A small image classifier, trained from scratch.
Data: trained on stained colorectal tissue patches (NCT-CRC-HE-100K), 90422 training examples, 24.9 epochs.
Rows from block 3 of a small image classifier, named by matrix and row number. Rows with one number within an expert belong to one neuron, the router's apart. Each number is 500 + 40 x the weight over its row's rms, rounded and kept within 0 to 999. All counts start at 0. Numbers have three digits each.
After each expert's rows are labels from the 100 images, of 14976, where the router gives the expert most weight on average: "patch colour" is the nearest of a few named colours to the mean colour under the peak; "strongest on" is what is common among them. Only what is clearly more common there than usual is listed. The data: stained colorectal tissue patches (NCT-CRC-HE-100K).
# router: slot weights (model.blocks.3.mlp.router.weight, 64x320, trained with AdamW), inputs 107-213
# gate: expert gate (model.blocks.3.mlp.gate, 32x80x320), inputs 107-213
# up: expert up (model.blocks.3.mlp.up, 32x80x320), inputs 107-213
# down: expert down (model.blocks.3.mlp.down, 32x320x80, transposed), outputs 107-213

# expert 3
router.6:505549530563505458543512454441491518527499490493477539527507504462511529505524567514547545497616399488554488490511475547560593468484443493465472509508489488530547497487507435597496396557456495516470555467495521545491507405471514452541467497514509532483489453549480524468541502470590448592490521527507536487473488519547498
router.7:499519454556469643501523449507472446525462488497481524503467484531495528523465502522477467575496449451508519530482538470514447467482470518509492471531570548515500515480499566515486533493506518530488479490448501530496513490479466468525507468507554527482556440428505494493510482514442515553412429478550487470570513524523506
gate.4:471492561405511528529508472517537519552465490477525429523560526477459499443493603481492445532455582500472545485481521494537485462565545472506518483508522540492542422546512486450509461438501500428572496481535520552563477538540444548476460561487513509501486476518459514489438487498430473459505500520471509515519482469526490
up.4:515512457494467463507585467505487504454462435492508536516513465544574456593521452653508543448563486487498468515515470495518528503502468539472482516442497479528439534503459520540486483508550446497459507527489449464492564473359496508452489504475451465511498538484517505537466498477441554535520507472500529489448535477409491
down.4:446490477476564464483502458507553551540482490558487525494504557519538487472560497401517604488498508495507484533573499490511504561480490563510506505520467450508480480466521488527496509495554494458404521509487570481511521577421577482517507527490489395479500524483564407528496525471537566540538572495483514518540501501499523
patch colour: pink
strongest on: tissue: tumour epithelium

# expert 8
router.16:464475531532525442550427509520495527393491467451570550458515482582579478543477536527446530460511497497489563512515497501465556478447487448468521483519454454464454437546531466587538427515495514511481490539473573539509523467547453510446513472497488474484522463465541491462480538485503523450487477523541536527496495517532552
router.17:484497492490483450501393515556524500463521429486500482497475483573521478549477519543474550495596497482551547522499527463449547555507478497487487455508478486453441407505473416515529468510517541531493492528491497571483510480550464486453528460503486499499473469437543452476536525515530561499465491509551480505541482583521548
gate.4:563559467460516498485501562498522468529525490548486505497487495549468497507468497573518499497497533442500544497496489427449503475436457481354525493520461433516461399519478526587512441515496553549495491437427519489510473528565454489530437536541497507521522465497516510465533461510542571454484499480530430480502473507519487
up.4:533511502463526489473474553506526449546537529506440433500484462551436501504486542594520523485499528459508561485492499454481508420413475470341521505532470394504480374506516539561541418537483567544516486458477504474509505546609444512502458535526505535544491468503494539453558471496515524426499479466501435492510472519504469
down.4:468490528500567511469501535506562469501509494482469495523513424489494469483519462449513611522533458501507515523551508574534471481498509512562475503463480470485489480533491523529455470503602436482438494527498532488516492491486610525516478483489457347472454490515493427536550523502514460485563466528538379475505524502494457
patch colour: pink
strongest on: tissue: tumour epithelium

# expert 26
router.52:488537471472523543509477470461483516445491516509471466495525540494482541477422520550480590534495489458535469473478451503413441451426588607480453489523444525497503507538511521496504462525524509482468496536521531539486556511493471495543516467482577522464578457494439509473552462488473469513502493500597528482493482510474448
router.53:568448458489513523484566524510538435447443472529459473547449478510486481574474448477512487506523472407469501467541500498429484533547467563492437437447548472483449478552599524465522524529558531421458397533495498521521457488488592509542480482440520464509527540399485505505462509513460530494529481506581466485545462491522524
gate.1:465563473558485489511472444516456499522532480486425537467532520538479507548483533543525532536535479521404528477474490531504560523489491492561504549478501555508519532532473476464502480545499479551472513449439459470511460480377525492416478467462487531514535484535501546510479518501481553504526529413437477496480495511446529
up.1:506524460522457464500498529500488515507467509473507562466518503493514497535456501561491511538552470466491472510518518526470508535473500552518469521513506491499562532595438459494446439512484485552430492527495469536484502473451547454497474438478538541485520446546488541519538499461476521495511536445538521532406497523431524
down.1:540552499558546516477536433531528503520519514565495532461476443505524505495524468508482472521451496533476540484519521520489570278550460502537556491530542493530442467377473488448500556478445486486590478547503567479509449542458470546471501471488524475561490510527460531590447434496517574508455477508494509435492451510497458
patch colour: grey
strongest on: tissue: lymphocytes

# expert 27
router.54:509442530498481526438484536506534478456523527523499483503439402519531504557488517545428505516501460414522493548545521507457499497436488487510559394502516521535431411505460498474491475516496467574512495540462570579525507448486488495431472388530504544504583491481498482468476512574445505518485478414611451544541525518492461
router.55:518449518492495519482519539500522469491562526558478491478442408489498506556476458572433487515456487432491519514562489535450547519489489460532519437517527478538411463503536501520513473546516490554514481535486586611509508453453554507456424417476475486519548503487478478459496518583451542529511489479559460509525493512498465
gate.5:527523543489546500513544454529495488512452457511511586510502554454547543518521449578494523541483418519460522487517504526488515561456495472541474535508553468524456532470515470553531542517511481445530520528553450486555514493403547476521526562502462412396518550523540460456570530489472532558448562491404584538501511429600494
up.5:535511520499553516512535442540486482548470464494505561496510529449492520495534486552482528495468443502452536484520503516497524552442484494543488544503525489523457519487504443574536523462530476456538527533553436478549538460403543480497571554487457408410511556550554487471578502461446550557444534483371608529496522433558504
down.5:537515511497504513529487461491517506501497491468495504484436554496501452491515530530473485489458456506521503510527490537486470655545543593456520503491561500512534500664472507485538526483506468458463517489465587518455467521503452548506556549513493538580515588488535506513468532536496525515511554513460419565487490507524498
patch colour: brown
strongest on: tissue: lymphocytes

# expert 20
router.40:473463456450454485503465535500544421453483453446526454541433430605504504515479501547481503492569468458523468559570538478480459470481552442483509408441511487509513439525581464419464459506535475542543504522488527576542473434494466518456505409485500489445505516454476496438488593533534488499457479460600430499523514555489454
router.41:526473503400518487449510467491507404470484453523524533514519516521442469494563492600532459537589485446518483535544523450492499554555543480577530449448468486472565427505559421546489481452599508508489561573511542592511395486563413559534522446564476513480464534433511487455483579533514528515514446539521455561470485510488486
gate.1:531559486479500514446528551521520455456521548519515552472513531513512480494506493569513499480435519505478501478537523509456457469496601543534500532536446608500518484508542475461501537407546503478593533504460456480537519497445621528473454519503411500488494495514533508463546515503468505461505521524459530492451486474470438
up.1:548483464592470552473490564530523442493515516508509522461463500573512480551511476513493496499467540469447507484514500470500488477491568518539446532497450568470534539547582471402528543414540533528585438551446462454504528527437624572448397498482468482492468491475506478472578487488454509477522502527467460487491477515488476
down.1:495493527511529503523504586486471449487477498450476503459480592516485500532503473482470461495548515508587505439496499394430461513521584570440488509522487458458504466489503513520511518495460443540517504529487545490480525523500485529477531513487520481413522488496488460532527503535505470483477489516520438412474451525476530
patch colour: brown; red
strongest on: tissue: smooth muscle

# expert 12
router.24:459497461494442571477461504491504475463390515521425542560469490503521514518501482535410512591525435437487471514562517511493502462458465527483499460505484506507512453482455552466465517507494473510512503551440440533473472479522465462545585390503538516470566478448465476504517514542425450521433484450579467482534580510534441
router.25:561420447492467465522492495530464442541470407468449560466492514490516507508528463435519446507449461509526548538557480546579510480510498515510443495507574421547524464477446536447563519505536454469544519527507476537485498568491429453528479518465521514462473498493576479518408525516461470568525537554453509446499491482491545
gate.5:482502459529509512529439405492481464492473482607464560482453549491536503519505487514500457533545509525484493533527485501450473506482467537408558414504600506518525451505533479514493550555472477470495532495467537491474502445529504497555523471544581476547504488519433500512485518516527438464573569541565436530440469516551492
up.5:481505460463514505509366424498489469523500477612471548465443541531585502528531474559489471554513542528443546519538499471455448502455456513435528424500602507511489450512512496494498595503505492491451512507494513527473505479531511495561579480528547479555504496509429476496492506498515490450573554535574411504472499497538471
down.5:460514510464490539500504522502519517443469527653490510516457492516531496511460456456526590513512531481546504557561493480438453543435516464463543498491465495510449487515493485473478545509531492521436527504504458484489488472526537490515518473509561439494496458475409399536505479504523475510474532504508331481478494503523427
patch colour: pink
strongest on: tissue: cancer-associated stroma; tissue: mucus

# expert 29
router.58:493431401437495529498539475456545455481480490510453421519487417496459479511447450556486461557546474376382537517486520457504505522525449438481528463512510428464491540524513531502562503585490533550441472498512534515478493509490576512493483501538506529506539548471481481502491483525453537522489481438521454559586490546483549
router.59:508516563532534493543523508485487514502538491558440413451520550466488510440433514429498500519479468546515424478492452509461512461510444477492537496545504454512537577518545512514470500585425553447553532448454559443481477511467532439569448523596538520462543419557464508543559489470515532502456587521502487565470432439572551
gate.1:518511471475456439463545565474488499541514514501545412477528552452516473407540489573519441510382504485461532458465486542473511525481504467478497532535518420486557508512492535416536529465494513512601507554531494529551472502490515495471502562516479553427538501554520484519465527530472500498533477496533551486458500501455558
up.1:500518412509470481523538517503471514541542488524538423472499472483467466415494509546511417446438440449447554431479487502479525526455514453503481488531504423459527547516476540420521362503594512519580494500505443474524449540475462501537461512510479493453530479514437495553498464530491506515545480509551492514496505485541531
down.1:482530520489545462608533435485429513478543550394502521531525577477433491480486530504571456535490488505512513459514515546469530455482435448525479499503487506458510495597469509491530555520488466532492490496510471507452569515533533506497511550482503489527510525506523494509512443461541419525531545507546539499507431518481431
patch colour: grey
strongest on: tissue: tumour epithelium

# expert 13
router.26:511470489507535552488563532521462505541521472580496521466544530490518446497441536435535466480439502443539519515505462512478457497499403486571481505535519512540539549589510466476531514486457569471486473500531471457471455540478522526550468528550522484482525463562508490507496427466501507490523568568487473511439426494483500
router.27:498473470452442539451523550531523459495539491530454520527445467519548530562481464448449490555530455376435508459550518488510431500467423541500527430438576519543489483524492491462533480470532451467475482532492475555491483503477515457540544398543471532509575495428457510483467488543476470504457502470579416527535572465478506
gate.1:470513501526476464524463517514505527530590532474497485460482461493503502570458469397472569392471491500555514490467495489535577517515541454521479461500518478496439592531431573433476575496545508540560464506515459449516530563503475508516491504539408445521489538507517510513582524507457540536534508512506423502552483519491414
up.1:469507475526504428515499557509493426534532534518524505514542501474410432522475507404506497432517476484558530506508514464512533487458527513596535522472519522523505526534488528429523523446524491541503535464565471466541560599586484574477410494515457445551490540521502521508451514509469538506522507580510422556495515512471394
down.1:514516512497505513517485458515487466586536507491526481477452378511500509513475495517510496500491577489497501525526486499502497528451509506484489536516444513532530495552480514521503411496490558496471474513469509528491526507526491495500489518504523525510503518491540559545522500476522469579476477552501533559541524506513458
patch colour: pink
strongest on: tissue: mucus

# expert 14
router.28:472436497484490560505483466526545519463463516436514488528527514484510469462469565582444562501526503476551496558442458505472456463444587511515511498485436489516541543531397499513474507496478486481496514546513553470471479540499472483460502465500463487438456469516541500482608454505429510504497488460525509555455488528489476
router.29:456506547484494537500545479478474531464487472554450481513523465513546465514490500498482583498475505480488536535524538460465481588398474459508519472503473505478507480523570485490502504452543521554425498547537530553464447492451539529443508438505454536501545522489510479513488458514455474486509449415542505454501561476519524
gate.0:499474533531514569502467463526535533511529470515425475496520487460498511466512455565506499566542506519430509477488533502472467446479469524554520479500578520503454490453571507494540473492485580468496510503476595451470508485622524513613492516518537568469476459505491485503502429490504564492498498584450545519486513497500534
up.0:501519539503536559494483441516531556504544474497415500492535525461472527465516452554500502517544476497425502498504515515479440437478497514528543486502577514498402516479588534505522491476511611451454503511447593474476448505638532511607532507517552566461494467506517485482461470471507524486500495587482546526476492487527529
down.0:498538460501500499459535607504533502499496502498457469480451452463463513552522524514502517488458499460591486429562482576536480372512568445470535496491450495539524522493530554495573448555496589506513488434525469559497473422546493452485491528468478452398518498480529580479556479541447594535473498466523547479450420504558528
patch colour: pink
strongest on: tissue: tumour epithelium

# expert 1
router.2:509558533506506530519445421467570520478421548440484456483445515497431569436499535580518483499525540564517459476447467557465476450474596528458533554504399512508556492424549509550435430525486477493509536412508500493535609479542459442478524507488525545533479499483441518511499523482505442471457514481494520476499500501516445
router.3:440464482425451524463509474506557473519461507486431512551451450552503489502494509559447528558550532458537466528546566489522515479489495548490565455489472494442463427460454498528467469501511512527526525526440442539531461466436519527460513406532484565486536491462530482451564486582421479520441464417555459506493553541504520
gate.1:457491501481475519574442440528436539500504449503458482516548546464515515558486501495548504508534499461523546462457497485480569539450466576482443488512573569515500424455455545528547503523474505513479534492619507472420472498532476590486511513473491476461510503525477472474639460467558479594472464446481490497513532477549398
up.1:556457447532548484426572549480559483462512583532556462525472488552430497476544451493468501495488494528476489525544506519496409457543526466476528488479456478505498593535536439503510493465546505513507464489390492534533508498501571448521435487521488496541478518487572533510369493523515566351526535553487496509475468538463621
down.1:497532474517494511502479584497549521503528518523494498468417588484478505511497503516407496492529503516494491511469481510530475392536514490441479495507464523523519539541480506522533531514470552529579501503499474525531448549466498483444480521500515494478492377505523491477463465507550471503533490508520571517497460501496408
patch colour: brown; grey
strongest on: tissue: smooth muscle; tissue: debris

# expert 0
router.0:505483499490473512506454542461594473473508474469487477516440463524409497505502489519421491546550466484499497563538554510483479524440551489457517450494439488502516442438525479504476405535508476512528497501428491585491515475528434483439484443494478533484460490447491514504466527551431529457428478469555412525555538519502517
router.1:516493524433524503495420475500580527531494453467511483489484479529449517542529522553472531511556554522472578551516523505492463529494601504404525433505454504461509412444538466495482453499561488532490466460499511568525503504602401560452447504485512494502455497437482452489486509463449531521508452491537397483564554563506545
gate.0:462482531539471558527474482520507491494538436515509452500580565512491504564509428427480472575553479508500472503520485452509489481522426559534474485481500544497513474468533493412499483528442520504515494515486543415432511468515435499535527472532471508537453464480499468529579545529522439506492467489502457521562514476454492
up.0:435423482483461533532439538513486499454534440516434438521540525499478505551482423447498466569455493555559491512500461509486521526526510525520499473511491509467523504444420500432491450508466565495560502442541500450437479583546479537499481481522471528519475475485472463516574508501532461479484477507473397499519486495469517
down.0:530478476534468502359512488506478476493494479471528521486542547510509549481499527519542550506521508463569493587497504430530469579490491520548426511478508512492448470399498496529486530499524492536462485500478551492462547474492522508511484504519496453510519508461475349561557498465530727472492530553520481466510471490504619
patch colour: grey; brown
strongest on: tissue: debris; tissue: cancer-associated stroma

# expert 24
router.48:504507497427477487513484526493559477518498481509571476568476459509414493494516447522465574505504484433466547540513613466447452584441539522438448469494528476509488407460559471423543460513613466507465454511524456555479462508594460544503500480483482506497504484466447498510468518500498538489528463503526476518572557521516526
router.49:499478503403453502431487518487555465506528477552566514538450483553445502519468485542452522516545478401515523509549541489439439555424534494463503409456515511531503384487493511478503469534582433520486481514460471601503487514554429495538479426534497528484554490461470501489463539520482502536488498517589440564524554521544499
gate.0:521431495510488536507471549546450531523541534470441547511465496420553561550525442535517488535519472547482488470446494443493500574508510517493458546470513512507490613463463503501521483516485491507482481551552467427441504496499505475448456509433470509496456493541491452570570438505554603511507473492415547460492548464499485
up.0:515447484509474527504472533547457524513530522456445536524474471428580539555531420604515504522548466548468486487460501436484500567513526528497448549463495488505481598462476506492510504509486486500510475555546471426449494503474495480443477501446493495494447509538470464559559453499533618496501459475430535457514562465502495
down.0:492497497472482537609468505508481538527472504528487495508604554490515484512497509586574473511478517519418529518359484449483477534512459492562459495478534482491467502453465515480436537486622425491479513482503539462453466529523337500519482498509530578537501461501474458527523503513471474503503453520466424429478500479496464
patch colour: brown
strongest on: tissue: debris

# expert 6
router.12:497581517531509442481575526493469492532464450517528514467496501496434566433481407516517518436489449504446467500536526523468517512434481525604504529531471555478530560516564470514513495574469477452540536439463544534480562516426492475562539509548466512541473529442516504434591516469517550530528491506456510495508485445533460
router.13:547457462491531510530558604511472494442496439468523575540503425517513497504496432493464543439512420509573460532505577477506463513497474548559437495441501450485461526559533519495499500503547558484452477518527459562459488516428460503464475454477444447522495513447529527419572477472543560500549447470468537478580521478485557
gate.0:499560516539494529532522460523507507455469445498429521532476502477567470535533480566489501421515530502577543540511484506517501497434570498439524439502489513521485479568410480512597490501436514510496505487512500499507416556582511503539460523511466492566456468543550512502372522459471478529464537508537479527427516498482491
up.0:527570587459494508554450424504454547492425376458422526541507480444554487529535473524495515451493540532566538536552469489483488499410589451492575479467485514533567467500477500439551496445522519482503535497483499486497458534573511512496474551528453512522500486545555484489418526455512487518524550519466541536478516441494494
down.0:504462495504514512587520604492497501430515473494498492500491488496541489505507527557574489497513475514529530536528509524491472508471494569444500506487512458482534454543494510552467555497512401504531495522499531491546494499517424496456506516507460400481478573515454453434472531472440521505491523482507532522520482521515472
patch colour: pink
strongest on: tissue: mucus

# expert 9
router.18:502422398452509543481534501539547465493482471533461520528477458613504474587423483504447490552491489394422477463522532460470495521473430481470503452426508496485514533557497509486510507463540505512472453541474447528502461480474571526494491446537467516529536530439482486497453452556403525519474479460555453493531514505449516
router.19:506491416453528530481477482513541518449498512529524487472496513520460516493482514604555491453481515387481504471464481483466454506535609555447448547522466582477530526547433508525487459432581539532479471506512386509524551459533512594463448491453543516518499500473479497451502465476492498524542465503556505486511483508493469
gate.0:488440522471520507494496485500477503551549493520599492526514494522504449486488445480547507516528651510464507485506473464513481444509516495441477452525538539522499412513506528443477521400508476567492503522500513492462527414532443521473498489518578514526488496457464491464418475461448503492546475505538357503555520492483478
up.0:513524493483525516436576538504577558462468473491547447521484461517504520497457499552489506477544511469505600539507506489495500570552607509525478504464458519512546482437581546460572483489595501489502477433544477552536518552523524504401457420481433476528500617496516526497441518536558542458517434401466539497512560486468481
down.0:529482489598466486542485462527458496616493478535450483474432551475500505483447474472484500524501519513536533485511425573462455465471493535449482496533496537501507526630471509488504525491507571530524504433538587472528477563514523451486520508515453534521459413493455486486555484456450423514451444476526465498547440487501507
patch colour: black; brown
strongest on: tissue: lymphocytes

# expert 28
router.56:567489508527499497498446481511483440525530461507480527437503462536496533555572445502543474450472495479455538458547509484562476442517489586562439514490565473474442472456493518492525495472581538485468467544553460508454508531508528474538511534436500546566461528430541509490497467463509504515548409584456523442535526502467453
router.57:498432485461447485478488511473518434466476505470459479515459522532488524554464494532479504564520446406506441471526483493514516497465517536495524384504550473542496415520547531448514476554572453526498491496475548581502490467495484508478503431492538523469539488457514497475517511513479503544454509462613464481502497576547533
gate.5:427554470508509490449485511501522488435515444456540482497499452519470472528465483420510460487547551514549452549470467526569523464466452546503532483483485547493488492365539555493509498520418528482531520427482545397461541513479469483477547503529496531588456493454546502529363494510505509476478511512513422505523482485529534
up.5:515484500484504477428484534469515492417461452508508497515501419498459495475490517474482517462541491497556444529506480511533566467479509482496561443459393520508453534426574556566475534541421569496481497457481513529551461470453557473484523496532497505552500492495485506501406481496491515479503529554508442547499497501510492
down.5:512496502547573505480557466486521449504473493541544497484529488503470530536545509513464447510461486480474540507448494550497487487450482552408503550502480466523508516464512495420513556504482458495497490449472628506502520485495502487525516517522487612505491535506474663536543519475438506484474627480510559548492475479491500
patch colour: pink
strongest on: tissue: debris

# expert 31
router.62:597509470483487527547518522535460519386480459518474477549501497519520497518434446503487586492520445526539432491517482465422498508516489549463492531495538495472506516543455447525479535514535493456548423471461429432553503526512479416540454465444551492523541570513440485467447573503486505513543532472562493474430477518488431
router.63:456499424485446565464503474520499467507447517501424506555449458531489486538500491540463477561542432449490474453524529481471480467472458524462563449464529514471488445510461509461470503445537433521552493493452441530507475465508501462531532377505509555491549515445462481522483484559433473478406433441553435507547596491496511
gate.5:509563570464449456506483519505501499497526530472488524523503496496437514553504512536510505519500466514516475484501522532445567527529476521487459515467574521481527474438598522497530476490519505511482556486530544508463470491522478596532431483550467511484523500484529453465533557493515507543525505552578510511537469492544545
up.5:462520505504476453484599533508487498455476462501491495521503494544433513517465429473522521482517490486545472499524534516419567494551552495495459527475453485511535496535556414482531536541533488527486522483481483528459447451492509568520463503551510510458527505519484456445490580488540499566481486526564530515479475498559531
down.5:455481467480521515570500512510540437517512479462422520496451452464479455538492451528598426471512513494566485476415497551536517413422500551544528519504452480526489487433425520472516449465398404472517499543480523534496476517525535449502502474482507385511504446494550507489549483485478544482439451467504472534524547484475424
patch colour: pink
strongest on: tissue: debris; tissue: smooth muscle